Rows from block 4, named by matrix and row number. Rows with one number belong to one neuron. Each number is 128 + 32 x the weight over its row's rms, rounded and kept within 0 to 255. All counts start at 0. Numbers have three digits each. After the name is the row's rms in percent of the matrix's.
# gate: MLP gate (model.blocks.4.mlp.gate.weight, 384x96), inputs 0-95
# fc1: MLP up (model.blocks.4.mlp.fc1.weight, 384x96), inputs 0-95
# fc2: MLP down (model.blocks.4.mlp.fc2.weight, 96x384, transposed), outputs 0-95
gate.177 095:168174137119129080080119152150167108157087126114108149129102084122120118127106151108080139135089090130174125138196119077145147082197159176140143157151114086138153063102110131123180073098079104081114106106114159142123098176184129135108069068092083085167122157116150098125146101100192117118
gate.178 094:094118171172092105146083131156140071090090133103145105126132091061124114095190068178133125173163113105113150109099136088121099105100099141193147131045156132146115151160157096123156149102089096125221160102148139116156119140078096130168122125129093135160132189099103119145203133161149135128
gate.179 088:164068225141129069116118114133160118158090052139093075071140094130092105117140145056147145140152155183116107087147127070109117151058073152158103114150147137106120101133096128112155129189148117079134112114103100124162135129171110111106157124148103119125170142154092079129119102165194112134
gate.180 097:117136110152080159067128169107063128079163149146183159139119120108152089141128154105150165117118149176056133153154146080116098092170134156140097136074180139129105151140102169100083145167205124042079172143132126153086104130121120085129123124124126120159069134149098111142184180107092145145
gate.181 094:220106149158099133192167116095112105139134160169094142186133131119079195085166103200154132112139199138146067135165129140151156078167102150145151102138117129087107118127148183151186164102150106103104135124127107147163098140131139160163132084157126053088130127170136139107156108165160141148
gate.182 114:150118117101131150107144099202129136153134115087139135149131089146138131141164173100063176146125155112151109120061077103073139115102125164163154073077091090132119086146126079127094167111087107186124080134180125161127140096132047121088132180146165041111123132158166113129130129098145094084
gate.183 108:162141111050080160175106114191099099089089117172084132149162161105127146108133095143099130096187145064144159149118124132094116163174165156139134062091162159092163146108134161092159185167114097132124181105078123112109181110163126140093098092151133084125153119200118155092153118096152109119
gate.184 100:194066085083193108087133138147141139121155096122155156172176157094155130134147108109171129132105089131130134103133141177203142061163147119101160080089115154159091088201152124147136105136181115094111099120121098144126089110095181105177156079113106151141109187138129118144141104074090120174
gate.185 084:139142135135125127135141110198149089131108113235157167169119108198093161127128161137141142048134082148094145109119161113116134124196176111173192104163126149154099111163091108147226149083114126108126146162154156090168104110094094156098131117165115112130123120140133168146164131102088146150
gate.186 088:154086197131118046143144122097039081119134136167142160124108144163094134136104175100157169126152063137106140172126116105135156069142148102135087116103137170125189116111120117142071140150164083128157155131057141169110125128161143079078078134112133147145149099154108135133126099176171073088
gate.187 094:103113108140106110075107149149149045151171192079127170165115045114134098172139156097147153178134068166065102116078076126156166116110146137109101128126144125105158103124125148111132147103119111170119106155130125154217111120127103136128124154183141142161113101067181113147115102139070168088
gate.188 110:200087132109163170157203077128090134048162158083094116131108190122181081099087140170118131099178091100152116146068073097104189177130109108167170144136130075151101136143106140139096139093130097123113112151079145130129101166165095176145162129108139106101109139134116119113160129096102100119
gate.189 104:137086090150121087185192106126111162158112135122128127174091171103171096125107108128148167110140163199149096091057124133185114153120119133206081121114170133104110126115147176114169110145162126158149078096163140157080190115104148190147141125129104149142158127058140176165116119142153095077
gate.190 094:146082160127057153121177164143114085122129109107173138151109159098134082123115125106184169145095117079085161145131151082128149149189120093123149126121170117110108136154185146087114121116115127094087162160108190169107114134060112113176076098116175069147086138098096091127160205161129079118
gate.191 120:181089168141092185162164137135085166112217112117116168160096139161175166110140083155082154172128103172117173163150151148163139153113103095164153139090090099158089149150096184170122181120163099119109121110159177150120153101102126052144147104153169142151139105134092116090116127120178166160
gate.192 129:122049153117197101104119088139121109191157148116159143141157112191100127117151106136136117069122102078149111086164135126146155134123092127104200078147106157129145135103112137134122053126092126105152140153102117179150123129160131213076174133121117070133131083144081134094103092115152212132
gate.193 082:116177110112167146110110170057140157126131142121101105147140086148138141152108100085136125135127099117065169120054168139093128143138107133081088076153079127160158187114150109072152185075134140156092157096107150133173120093137121129103171151173148169086077173113175158162088198095135116101
gate.194 097:204138112173069113074177118084074091104139126097153103088105096125092131121105128111135114156067129173156112135170121075133165171217129170135155164137128138127077167101072095158115127103124110194096112125163102137110137164112142056116127175170102143151088173125116104107142138089144134140
gate.195 102:133138154096101114163106173127109162117071103159146183146110113145178110145183129068112177133109170135093124086136120170115109133112131117108093180197162085193144073163118093201129044126096095096146098091119136085118166088163154111106125123132136082165153131136174130150127120093109156074
gate.196 101:145105094114125168150109093174142152156178149091162096097073127117099102128117155142113071133039110152158150110072161150153151201090151193154146119123054152092149132166124117108118121142179057121134153110155142148150054160107136091164159115159103114139124127168131120108136094155081184142
gate.197 094:164131116198076123187093122107096085169115072103128119116080149095060134084117135168098111167187138144117134127105131107181105141082146160115103092150167075154139159153178153091141123095101171107120098121087187153129147151118156091116125068089112140134165064129191154119117108144125085171
gate.198 106:159123146111178133146146113090102220133174109125187154135121114086104035150106140111093124148106173154186096088104111147153117172138120098142172145177133099138112149194142170114140084132184132133095136143129049123106179102119131154141119100109110151141093168149061136132112200113157145117
gate.199 103:080123093123096140108208119092106116048160173108073116140105143172172076179145153165144087108137136136143071124074113163153135071133063074121133141164143138119134113136120149103062134124142141129107153180078172177134101137195102140067137111123149185122143133144137120103128103110109114082
gate.200 089:126132156120164161173086177136119112142191104114113120126138121171034135167145107071114107100172095109115107138115173168091118091134136180096118150094055147149129118104091125089119143146132140119143189130141133153113119086175144152175067147114099167102043132058154155118103150105148077160
gate.201 090:130128136079103120145062127203096182169171181105195085154097144112081144100110088135140155155102111093173147129139052109195056072099153134143088091108128179127116166131101136135123134153151171148125098153097088168110098135120156114094075087125118113110145150148081139088152150130117106147
gate.202 103:111151135131104150153085088135179082122048129135139110163183148103116110177117144167143128158137135071103122133133162122096114083080113122170173148107167159131139116119152093083091134110179104126157083067146177149137162135072119145093211100084120159138152180083119079128116115147049143155
gate.203 111:120122118148072122169158198148116118127128106170105126149119111201089146131100102153120126115131059114096155119171100190129166150128106139118150120095182100109132106153106169142130127161106110132081089154109150105094187140183070079142125150138125196115113169183122185201121089066081136119
gate.204 094:189166134176107134195145158137112170090110145161113107165219136101171083166173138099143160088120127109141096147126140150111073139151073200106152130117147134168167116140136164123152148187163105142116157136119127132118086126135087126144108149205142098143108068129092092105099155189105083086
gate.205 090:182093112104123140129179111129101145150053089118108083174095121130117065133091133146130096113136142068119087084207091132092112077112167120118137142134090091117143096083179117122119134164181148100123165128138144187181143175170153101090073145103088122100101144138127129179159114131146067177
gate.206 114:137191146100141132134153157118123122108139092116106122073100091158164147173040144072154150198101178098117114079176114110142136174181116135129146131122107061142108104119128154112090122070141156121170141197102148143151121113093087104125106125062068145092125132091123107159182106105107191129
gate.207 111:147140158098073123068120138121154097110122191180171107112107062165112111125112092137133097141153116129143097081122068115105090125111063135067157131203117102133075104188122121094134157130116171172158101138096128153092141082130140075119131150129116092195116124160098089181123069174141113161
gate.208 101:117143135153144133173147110112148126131159098180124148140144183105120017181104121185099124126053124110097162102085074144144146126166118159124137127142147167109101079129116102105161043169088085063128085090154142094102159115094140112126096084119088107147137159134146066159162119138143165118
gate.209 114:123127184106196103184115106111101123101093082145102142145115135198116153088123140146175110151123135093102136095128114133180161179170137098165143076154131154099094152146134083117135178097122170153035141171054090110117142151136156131128124163185131187102147172143140191124131119111077130095
gate.210 102:150176140131110111149146084070082099164133140153093134078131088107172139143152111116108207131136141081125108127164080123125198103140220086148108085153106077168129138101184143104142086127113132082104075088176110123134128153034133131138139156091164144143111096122139093112118179103118124100
gate.211 091:123084158174101127121115146117128081101133126189086171071103120123063114143120128128151087080116161165163150148085092132131117130095154149228121132136119128181109176127153069064160135154106145132162100180071161187147183135120144124118164106106139170138175111136160122112089143099130106195
gate.212 113:166156141127137139126093140132143068140122094137135141126120139109113104122046187070167149206153127140136102099121079111166087113106072117181098100131125072173141084158136144122122171088132100182095166122172123135133135162046106116107108102080086152127127142079115146119038139118117136176
gate.213 089:132074199120106129152122139140117110128102118119143204140105153112061088108095148177153168085146077147125087102139081080156112092163125088149112126127129087120135098196144122101142123111113140094165118119082101196139081116171113100058135148117066144172145158119172132155175140119112206110
gate.214 106:165155158096153170108147172149202094121082142139135111189156164127133139129132127142154098144092125128141045053134106133072093098180139157137109128118104096111124177138077175090153145156084065116110156083150144090180096109162135148109143165128090130129183106123177136069111109105131077095
gate.215 103:142143134078140203139069112112127090141121147166162097108105181112130137147109119132138202194183127167085211154107178158136117163055120123093119137107159148123115150165065114119110112132115176090138143117148173083117130155161118142141108123133082052150155128140129172134173109151121160068
gate.216 111:157144076125110150149088129081126161062114133089132123059077107147134097178119196112146116139122189106093194107166130136164111140125115131123143123159081067114112159150166179135186119123164125111061100091084093116124086126119181070123158119120116111163105136126124175109148120058129174084
gate.217 104:148137142061078099144129126138099161064147174147059108106118149146104138167099087068190100135137149154143168163176173120061119113174154078125169131114161154108115114124127145178105153137127088097146169153177066075086097175108165104169112113146113161109153110111109170135140072095131113138
gate.218 106:147186160137055075066094109148132131144108143165162128151141095134111188158085146107158073105179126085145109139117094138161106142196093104140155104169122086124052073130142088127117132170177081148157154101155128138098148115121082088132097145103158172137101154185096100113149132109193113149
gate.219 091:171087075146077109154106116100149093111159152152049100077105119113114099032121088087147180165114145104148158164140111143114104136095104147154130120188102105079154111097108106129121169096169123147108074089144093159136100085106147174079118122120169174141166126139141177126125145119101208148
gate.220 087:115101148118130080139043053135143114138126125121095088090136136153156071109165107158118106156048145087118094126133181108072120140152120098144136186105124091158076104147145095161165126084035172113127152145122124107129126122103108125131053159153112059143102142116090105107116152140069127155
gate.221 107:116134134093102083051139126138155123106098069162126112152093151142116155092136149160094180160070206127133140163106129121123100091092139111124066077068114080132139137150104155126138104133163076141146133113140078089211117122158155096084158163170158101134090139076134101129196113150134113178
gate.222 092:104168090155109069128146143054096143142113154093101133104119072200063164086132097170141139083123101119149107129155114132136164152099135169136076118184079159216072073139128105144136176131092138102095142110133100158169156140159123098135159115154118075101144172089133131161098147120100133081
fc1.177 096:137078124112190134037141159154188196090124128161143107135164119103123169126129120096123104138161120128158169073107070142113150145096144094114105137132117103069131083174181143127138101073163119078136151168144169131142069153137121118167172112160143114121136104142137086095223121182119108114
fc1.178 099:196113086129072136153116160091147161127125165177127161132120132100041071117182127120150150088100112161118137086167119104129161133084084091129116169130160131125120117132154132146082092054130119139159100172152163145084094105149093162138075139167141190057075122155135145153100105105099181121
fc1.179 085:091099108112116090088182157080146159112102085142093165168096121063107144094164133136196149180145156167115085109179154106121167128119184179136133107143129114088129079165145180114060103155119182106132106128162136127100146139137099136127134120169106094095105061180163138142103193126140174090
fc1.180 095:139104155135116167186172090083110120054131127107145117170137149126091126132098080094118113107106091121119127101094107183118146104130145095161157094161135183099105069123116137098128166118089131137142114113098079125163176142170180237158089062176078152143193117146123122131113097105150096115
fc1.181 098:111118161153116170180157156102150138087151201137111138125148092200088138118187103145159157106128147084169136158153090109116141120132126083129162153113134111098051165100134156104121120105107084116084158131159134102213090196120108163107077139141078069150110164142147160108164108123101149191
fc1.182 109:105132170078117112175138052145127114102107166123106143080179105146139107157151145127121109158083103105134055097177172171160179098114116094115135101119058162138119159130140123119088115102100081173120069098149199162127123128169129132092149114063197118131098107104098132135098083092108130071
fc1.183 105:174161176122082169114082139139220119120131156144094156103130149103125129116090124112122168082138188164142136146129136108153141146159102164103039127056143096073171111171139093088140059157167132171153115145138171096081122157128151104125113134230118124136159122106119090135123106133155130133
fc1.184 095:122097123060166169046117100118169108115133149120157181141062089104201143141125170146119167193109118145126101118165130148158101089129121146145126130080120154161059115193091124106121106143123191121076044116152120157136103150090133142090158076128138145120138149082152105156154133101159108161
fc1.185 086:177098090132114149157137148059122138153123163110132130063153124088147119137103093130122115190093191092114136100129091128126164071089140187148077157102157125105157124125114118079034121161142114097116107053148158109077115128221114108134105147106101142137107121175144092179106131146136116083
fc1.186 092:092116151112150068105145108098122191181132145082075119136100138106154065096128119150133138186134182145159079105139123118116252127094142078124104133133156175155167135199173127146105128122143129141157103161132115143127136104101202155181141135154162083097141102124116136145166110185103136113
fc1.187 088:077129127049149125115080118155139094124124108094117128086123072107127101128115122124115093098147196173165105119158111097109116102085072059083145136190088142126132066148111131074148172162136120132115137165097126132095118080070096127092131064143144118191146170126083052116142106147129117092
fc1.188 112:155165116152156128106139157099089100175185139084160152135146155145154133152125153120147151136137118170131141207089155114182130115115107091136069138140202172105178117107149094132085128146157096114091116060153145109090160137198158211117116112143114092097081151135105116119091161041113106133
fc1.189 099:120099133162104111107124163108125147176097162186091125101171139119148088100116106147111153149131140175130099037142211152135115155083136108141089084175150135131128126096142053172114107176145123085139122113174155117168121146125058062154083149141139106104058069131155119126124128137155133190
fc1.190 091:148077125142163166158123164134203112110086152107152125085138137112114130019080142146097156146058103123111155094137100158100093147125102167136171141103142104098108121131115111135172129139111150067109089082121141091099189094116088131158189099140203063166137112138123126103155157117167099113
fc1.191 110:045151093165133093094154103139113098132124145144143084138106118114178092145132126126159153081082192131170108077070129166139117134136145154064101131155061086133131093082097174087169105116131122141092133141123136115116090158148124102100197157161090170146213128144133165180132143184122103118
fc1.192 120:155187108150070116125140195075089095144092109152103080127145104192097151151123137139164073144096127121134099137124141098141092121154129164152091133146154181138149114176114170065142088177199068170127164099163158107219148149135147160132109110107173137122102137108141101106134165172095104107
fc1.193 089:085164131106138215069149128071073128168143161126074037111120087115132130147110066063144151167145111138079113137125113121097134128127155098104115123137090155137114139106162146120170134036117122142091140098116100157154128145126143119057142082151107166132146127174198095146152126099153103151
fc1.194 098:128158130090142181198085154131160195133149106052108112184125138130158116187133123158132119112138094117132100148122196168125157082122123114089150109128117171076186123150103120141179186133154155126112127094124137154185137095078102176177158140105122146146164118159124198054138118127114083148
fc1.195 104:125148099191077070144122188127091087084055066141141136109102129127174090151144138170139127141076105091079137104092148169086113158113095168124153174189134148087157104132139083203120113179138095155145091149156155073098116113141131098161095153097145129142127070110156134134097168148123123098
fc1.196 103:129132110116147147116108168155136159111158078080095162141117109155155155127132174167111097155170078093094119129105140121099161152177191130088072131184163097104109201133143112154056135076149138073113148118096100159142085128156154149163168142107082140139134152115130072152121105056147086054
fc1.197 093:188127166159124051096168109135125146134144066102135120172142171097087101169140097109115115171125130105118180204127098082179084092077143098142121069113101168110142121131134146172137092085105161110134144211137159135159097151142131131143105111098134083130198136153180127152148084170099142146
fc1.198 105:133158136104157107142176141141123138105192104104151106189135137118144133100165130036147104142134109116091159111144106104102130113101148207096123145107140155168124096206152183146163106127142154056133077129090070086118139126168105203127079097176155106055096124129115137129132134094117085135
fc1.199 100:158069125100145060139106071147161122146189134113112097135123184102157120145073122189068153173097143162126140125160092101107118131156113114105087074104163112167169136178144068151154141117135107177111149123136067121180177127114145086124095146126111074139131127142119161116112171160189065167
fc1.200 090:152134107134045165085150142071139081154118183135170186132109127116182097106160144110169114161101117132112165148168140118130122145088189121143115097141145171084144101115148117131145120147159120072142165108098110131088148179071064107100049120122197153075159144133151090122106120104124069097
fc1.201 096:156147171117141096121159125146157111162115180096159107178157064128098113069116099084136143118141143092175147081160133114186144126114116182168106040132156109120117120104116092130145143149161160117136137105100060159128087160124138078143174040132117112095140106083093101154116112097160208104
fc1.202 102:105131124117150130155096199139114135092154093104162151112099016150166166120150075071135106126071138143107122133110158154098122155143151131134150090087137141130137148135126091168216123110103127137116134109125146104169153074133173163144023144103103124054143115151134171129154139142080094117
fc1.203 114:082053154155125098152118116164132149088170205148096094092137102171070135156119071104150160123148109127088098118106146133145124113130080140129112111175173120107119106116058091089117153184144094115095076157113159122112131154125101112118092065135111194085133175127151069095108082096139116184
fc1.204 100:183148080129115083134138173071074128186096099147148151058115151148067164136138069119133089135125140136150170071174159099071156163135132049150146140140128203139114167136108119126088056165098147108139136149075145102093156100081133122144114107131117121116130147129135086141182178124121108134
fc1.205 088:157093117122175171136133141124144100174086125117105098113091114039110119152125093186079153095119090108103127046099151101101132168108104098167139123100104149101140131105131157176100097162125163197142121128127091189097174173132140187120128113123091095117162101147123144120152104114060057180
fc1.206 111:121114119113105055140164131125148086138155094178055168111087155150124165054115111101123100110166133127142088101110110110164169147153088150095141168117185095116125168157121123119181108118107153057095133075106157170080129146116095141182131081079155129080114157177173135179148092105086149126
fc1.207 114:104137111129170129124172136111165168148086080155084098081129193112111104128195114074163155171093111089121062099060102154162130111125123135111125159107076148136145185085088159104113190093139150115115124137159096139112123105120145121120201093137133179062114078173147073156135131129155148101
fc1.208 103:116094129113142118124154158137163160154154087141161095117127110126098079212140154129133130164048146184062084193179105124195097113128152190137115189147141101092107139111131141163139106179075155129143123109128100152099155056114183121139125146122168114113149146123153185093150151157134079124
fc1.209 112:063108129157123193103084155143133136138177166062160098106131158139109119082153171131123107140136092208107096163103121107067141144163078166154078171123115137132114048123123152132111147091134106123226096136162134104119174079138151099123150141091183135172121123134114131167123180114104132154
fc1.210 105:138107125116144132186077122131130133150116078141102112066157156096121061157090093107142152106144140123114105165163174131150086128109172184087171116084111158125145118167063145138097142078129139161060058106095123118167084089102104082129084068134120136115121185132109126147160120153143100211
fc1.211 091:090112158132103124139124144118116094163116102136048141124150151102112117129138094093148096056133198086158147154063121174170123071118112116165096124162121136166105154125175103066116133174077180116128091158109142154094161146085143110153142133091131179149139120145165093120034163116128158194
fc1.212 111:118148161117151115167149168146112163113166142119151111120136208109165137166107118160138159104141145143154145121182161083126172104096159158130061146108168060135091219073123152175093136085095148128106095092113122171130153146077132151067108114102132158135084111192076146164135120179091138149
fc1.213 088:132138162089131090157102172126126136103147156149114118151194116169098152184148206119091110081135074167119181158092132143104139131098087168126132155126091152143140134181169169148088142088117063179097152170135117041171101110057176109125148147158101161120104125133113077112117124152144137167
fc1.214 105:127143088103159173196155132137155038144146149146122093130108101116090101198101068104133120202123178168150156109060122081141158117141132099107126162163098140103154143139074121110162161092133142173143196106145102114122121127124126051101145131126102129110162081141190162147130153108158083148
fc1.215 101:136142108116123116118128125149158124123097112194086151138099192120152183115150149184100127131111170117160159111062080101095127119183138147102109115076094108129171104106138128158123178133125164125127082154145136098094141117145181139090126100081247168114117129080160054105107169127114087086
fc1.216 108:145120091164139138098139059178162052109139116100119100108148101135111122100094108079166129123147167117149090155109141077160131134138121034153142134193180147116139116110127171133114094180103116112171154108167175045115150091102118202150064111131166136134147090085153115126121105114086113132
fc1.217 104:101076132143138092109163162181182167102136120170061081106144169137075155167100079126157113181088135145155092158114234139140145103146138096131141116095130130175085138137130102179103098130080138105139189153145130131150142128157145102147160081179140128133171090097139108119124059177100133104
fc1.218 101:127159106109118190103097187105170121148137150138141171145134147134082179081100069131149115077162126131115109112117106113119177172119170133060115179134142100152082169120187111069135166140123153085082100108088094063157171107171079123131180061132083136140140132109111099130156105141137085164
fc1.219 095:118153121140078118147165066174102122143130154139136126086103130143162154142067092131131171071131144099166149123090122108110116136150164136127169116139074086158129097109144143139131154108141078175057068152089112051155097083120116090094159098127083182085152161084159140145168076143056094110
fc1.220 088:130150100155123129079203101126086145102147121124173200116209165128096192104104133170119141054099122132118139138094160098132139147144162169188141134085133160105145143128129191105139161113144086122119131126188199112141127142192144157122152140169118146159103110127106183146115114071076160091
fc1.221 107:150098193098131144154117162097149135176147156143129150075121105178193101151130119098125112101149108082102108080126152132173122175119144173090076112155143132163085100116142110123173119115069138115102160092129177166171172098099077113119178097084097147127161096178099152142088179197134191116
fc1.222 093:111160092139092194159118176136117160140144133081118151073105092161090169116119108177173169167156142148168136159092142178066151172098128160075111170110101162129169100154144077087137191128053116130063131120097165133125123054129083141141109156151113128144098118151120107157103089155106156115
fc2.177 099:113117082126088104126150079172133148133143133218119141115096190154188073059115126162134195147111143115148104129138131122123147058126111190132110092196073119143153154124099131179131129121141167159153096090115100207122091106130148184111151129140084149132128172107126069159106107158107126114
fc2.178 097:149149150165098165131121188169170169073162077095167151161115181081131087115140153102130210090138090196132144141182140138067146142147122125103142129125065123145087115140075119115082175151174126159150138121137075141140162129115073146155094093148166193169106095126156096115144120145110132148
fc2.179 081:149114146141107112120143185155168094094130174069140127164136149188154145108100114115119147067099103101127142086123145191123088181157180142092145154184102121092124189092162130107091128057112142120091179084132142159139121171081104067130145159195147105127100146159185079140113152115165107113
fc2.180 099:096115044137114140174138151157163091131157136118105093130078083134147136099106112083168105146101176150082138098144166167113118128165208130075087114119095084125116146140171200136134136134085080148070131087203096142153079129169091096153110114143099123186099114158115128075126144130144155103
fc2.181 102:165108135176114116162150160086134134107162110152121134196169117093104132117205133053187139087162164099125149138115146126152121162159126156053157166130150112106114154164092103094132134136201110110132054130095143171130152151112188169177162149086098105166126098151104148065092143143122133099
fc2.182 111:110136073102156184061126150118161171137133135140195094107123092128111101128167186112142117118124119064095165123152170181195159108095201152150202156147135133120139145149089105122135158175163098146166164104123175098149079166134193117130131122178132153134101106167169135124167138168137136093
fc2.183 109:127133063135152169106116145085132083169135121128110164108182075077090168137138152093132171161122136107099083074185073100105194137130090147115144145175063129134076150108068147158120124152144184130100161157141158185153169079121151119112124116098115082162120115142120149087169111081095173139
fc2.184 098:125139130096117178142209114116136109089122123086163075142135082145114158091138155169133176138129146125190112098067120099185137134096140144192200141111085174098120167150136092091113113167123112109114077159136083160123106071166135139148119106146065135140175160148161195113166133079163145143
fc2.185 089:122142122138127086139102132198119157118137098203143137121110054111126089090141132154150135130118146132069146150130158097154173061160084158111148109175071136103103117166151147107118079057102158140165184119139105218106092120158112148132115094088097123141129148182119142122180093122086099071
fc2.186 088:142135072116151155142114121137110131121168135130120112137149164138129164158081144199083199105108198076094104129084095123119111125201192192107171166116127122112119129123163157096124159116126162164123129125128072179157126212063115110104161122180187168142137131095110128128166114116125087145
fc2.187 093:180092108125140163170065087156091123094140087172156176181142128168144148137138109114116075099093171106178133162191108170126073168079119133100142118127162102146146098126124103086109118166118164132167082112175115135084116103103117148140123079168186091146125144167120058198165131156095121139
fc2.188 102:097132135110146076121152122189171058129108111100135108153133147090191152118086136094054127083110150140118129094184082177116111155130133095123133100158126106144125079124164073128138193133137103132161128097128124172058097153170105097164182098158126111123165119156089080206115108137144070128
fc2.189 101:061167115187146081133086129107120124114128153087138117107093169152084127191108120103121179166130134108122178145071125090097082149161139127127137104058140096165108113141156181108067102071130103184126086123102163175157167135122118111081114105131125127133129108150094137066060125059127143088
fc2.190 098:141153186080058115187128126096131123136150155159129123135084145116144120096100131080163157098100145146178151088175066076163157139138088098124198112157099165163119094129074163102111089081139105163105163148183123113192151121109086090222131101143138120126114116118134100145122113147102076127
fc2.191 102:162100165093125087121129127050164152121077079102101149108169074084112151148069085211132111130147118174099122139137176145145131096091163134133136121121186085113091095105140093121125080189114202137094139112125150169106099130075110130188122150067116114159161149134122124161093160132107161101
fc2.192 110:138125163189159153151111047096091120143097117138142095181114103118143211109120096202116098107165127130089069162147166109104153198101131153114059095101148095085134161115157144120119150133181110127181184122064128070129148162145142091120146118129178112125131166159147150138131173153134147145
fc2.193 093:088150120102087129129149135092161148142161046133156101087111123136135143178147143150198161159085136186106171139100152179118108116096147123129180120143186170077187103159169139135081103130098161104089120167120129126206110087087149062107076084149104122142152112124151149146167078140115150135
fc2.194 101:134210096155100106132123177115100155102071102090101118060102077093104143101107099137167104124105109124111143114096124120091128113118127130126105131154155091089113117151127148195154135060162127119097146067175154179163105157169190167130117146144117129135136200067132083085091109071176118110
fc2.195 104:100196131118162073201100146123169111125151134172151139171126101116145132116104149123134141115125129119087182129090115122160170116169199176173139096070155110116113121157137156072123126154159120111111127130088152162178164150134138110109163155080116096119194154181121103013142129093107151160
fc2.196 106:104149134064120137089171109140125127118122159077111124156119197125146181136105165098185182104081083053144148181118102138121137160153126138091124093155173114139064171111103150156135181140098186089099156153163175167097150133170138203170164146101153135125164131152174141126162123133123167112
fc2.197 093:153093129118158147166207103131075145167145166074157131138113140201123123110138105166201177131174126164172185148131145162188114112128095124135161178106107064123099117088138127104159080142115101155125133121180105152099128152107152161101157096076150147202144150082111103160127130086098102100
fc2.198 105:136082106131078165189164112120088104147165143138068053142032082176133130160110173111153147127128108154122156131143156107088165121151173108120140162100077128123163124118072129140101148171138117071145181077137102064113137097140088131127070106153138133144138110146112073135160144106069130090
fc2.199 098:133150153098147139150147124080143164132180143155135141128146138148135126042090163145139122156152168189099151124054135122132149137155157159176129095174115144126108141069180100130119163128144095108161161148144162134139130056055098098099102089148092210126181146141094142119127201128125192105
fc2.200 094:125186113178149188154124126095082097118164107102158196137157153107149135111180144142110058136168103143156115154093128148124124091096142084128136168168163120133164131100205120171193145154079171102099136110131192114139141129118123125092113146167061176152072146095118164153105108164149120073
fc2.201 094:072095144081141126161134100114138132088096077141143141115075124112163143206153092185091126126147117150149110128137065115139161113135146144145178108143142142147134175097101073191088068189153066162166145146101137100106083156172158100110132048134185152102118124137084172144158107120138150107
fc2.202 103:144132104153144078132196121114191098131106154112165127167120127107105146130115097060102068170147175153112100114135148149130098128124128090129155127102129116113199202085123118158118124178205131136131113105143082127177123132144096165177087137196078170081073118116092166153094142128175150094
fc2.203 109:148170113156160108114180121142174183178090136126179176076126096158149125102096104121173111107162071097152076138092081108132113108103073079129100122086108144142120177064100148111127083111141152068163141153158077089144151118185156137168143167117118111111146083156129091154146102167103123195
fc2.204 104:117183142175126139135106118097164142123116122139177109077110090113137176138106149060127155129173139137124153120120113169140151108128089129159080163138133144155135098097202081167130079085132184120126083093152144103134176127150166115074196146174171179126130142167198118149169140191071093153
fc2.205 088:153144133074146127143094126129152119140080061090076162134086119111050119119153128114127160099207159136092125117135125118072145088177149166091123159142081108132184160187125171179038127086105107180166137115149099112102164132175094085141157124160162097118106164127126166150124115111122095123
fc2.206 107:094180107148104117101143103113076168078119115191146112107105142121160067079197141140161126097166141151103170081099067126119105092108158121159088138142173122077106158184124078057150163119160166149124146137122161112078141116160112149156081143124143154186122148077130167162131117121145199112
fc2.207 104:141073130056172083130162150097124114162097119076090116147092130144165154115179156134108112117149108078101142209156097173082106091153116119116130101160143153134140156109082123090168089130156115129140143132107152105107169109120174070106100153122155097140093165121242152177168102139117093093
fc2.208 101:128126123110065145132167096111130109139158185191129122184191090146126160131083122141117150100050201079128128059110116109212109083086102090081112099113117104086087107174109107091166138123105142126125109100103139109171124132134142106162122185110096141144131120096105090180099161129150148089
fc2.209 104:132085085132155164195118121157130124143124127093092131079118121142158134159101102113117087107097119107082167164112184124097136127209153125183092131205114146158160125111116120100162130165114162095113177171141060116103146150119127081106136154153147053155159029156148090131126120156091148161
fc2.210 104:095101134119144105054157175136082176138152077127110147119104095184155095135108068195182085118107203114101100139134134147133092153095122135131120160114141076101128143103080122125190059140099144137121125172055137134146117138103143150149144153119191148143136113133156140141089141138118036171
fc2.211 093:104151143146148115146107138153165115131188192103169203128130145110088157124181121129089158114148114133137120085192111139073196151081105163104158133126125167113118097136133128143111092081165179146157156132145094199120146139135073071133134075136119134136155137113088099128185077082189068118
fc2.212 112:118089098179061142138120179114157164171169173132143119103150073101122107115114122112151104105168102162103142117108105130146176122162102185141148165132083137104149181199171096087139144106113069176120100193130135121068148139109105068079142195113130159150177137118127081153131120188155109127
fc2.213 088:113133072160078090149144048178125085158128090112116115082211131133137135164197069118106114115129114126164150126133135105100054133123169155074150080107101088160164120128123151144098097113166135143105165112107098143150114133145164078075088143145114152162117106110165142150088062172091102100
fc2.214 106:131073156130157203144095172172153135103194148042170098120147084158090114072110136141143097099138150127106117199096109111159152153120133121083127088142170136153139104138105087142059080099082120132124162091139113126155139117130123136111138101048091096092075167124088164132144172123135161151
fc2.215 108:131092180188119156156107084103146133149135135123097089118111182070126142093117160122112122150214129087101162159140095102195056115099047133189091113069094054115112131127133158087165085112078110135158125140149167129129145185124126145125106146113170136163170113136113150149134146126105102157
fc2.216 107:140118148153076127147102185179088153146085094196116215149133147175106120144129101129127139155120057145154133122140152117128048202154129125133126158195082130144150127109124116109115090174120107126107171076170073113101105100111143150182181152108169097075142087138116120095094157142136103133
fc2.217 097:093176155107180148085125139163148111125029134112142117148108135123037109142130143089120130143110089121097130159089141135156131116103058094125097162098114134187117148102102168185082138101123104105094095085152156113144144129134199121075186185097102103104120083100081112118149130127075132168
fc2.218 101:171140173129161127139065100137124102139138113154154129161136156061105138084087105161129110091140053157107119155141168112136106115111119141106094074124056112108155102173150159119146064126088119101178137026152107186127133163157087137110152118190156148165080108081088117121131094112162136144
fc2.219 093:150101122146111120089093071085137205123122127119165144181094090131143096094131052117138075119117130124140131138115108065090161107113125151106130167149126130136087096122108139091246128121151175136117150079119148115094126106205193136126172149116140176140121126122117142118193123112203139141
fc2.220 092:206120165098067162157144073093094116102135133095157105181048087132177104123123148146104142168159073139106168080141166076125081105106113112082120151130135090129111119081115123124115126146142077129122098145145101125190109130112137161122118060129174113147064071127156144125174105118068099125
fc2.221 099:079115126193079156112166120110121112120129136115167116111133128118132123148113127192154100111097066115163168097163123223140077148102098096138092165124122113115205109175171162050133082170086143084186163130166101095141125182126087132114172160138079110137137124131165149139139112105154159148
fc2.222 094:119085072082143141115138167130110138160130128196108099109157070145157152129165098112159053091175138108117151152145143120114133115165101106133067135112167076112137169176107134095150096056108115068102130132086143118212099141178122064099129114140136105151113171104072117150131075162091105146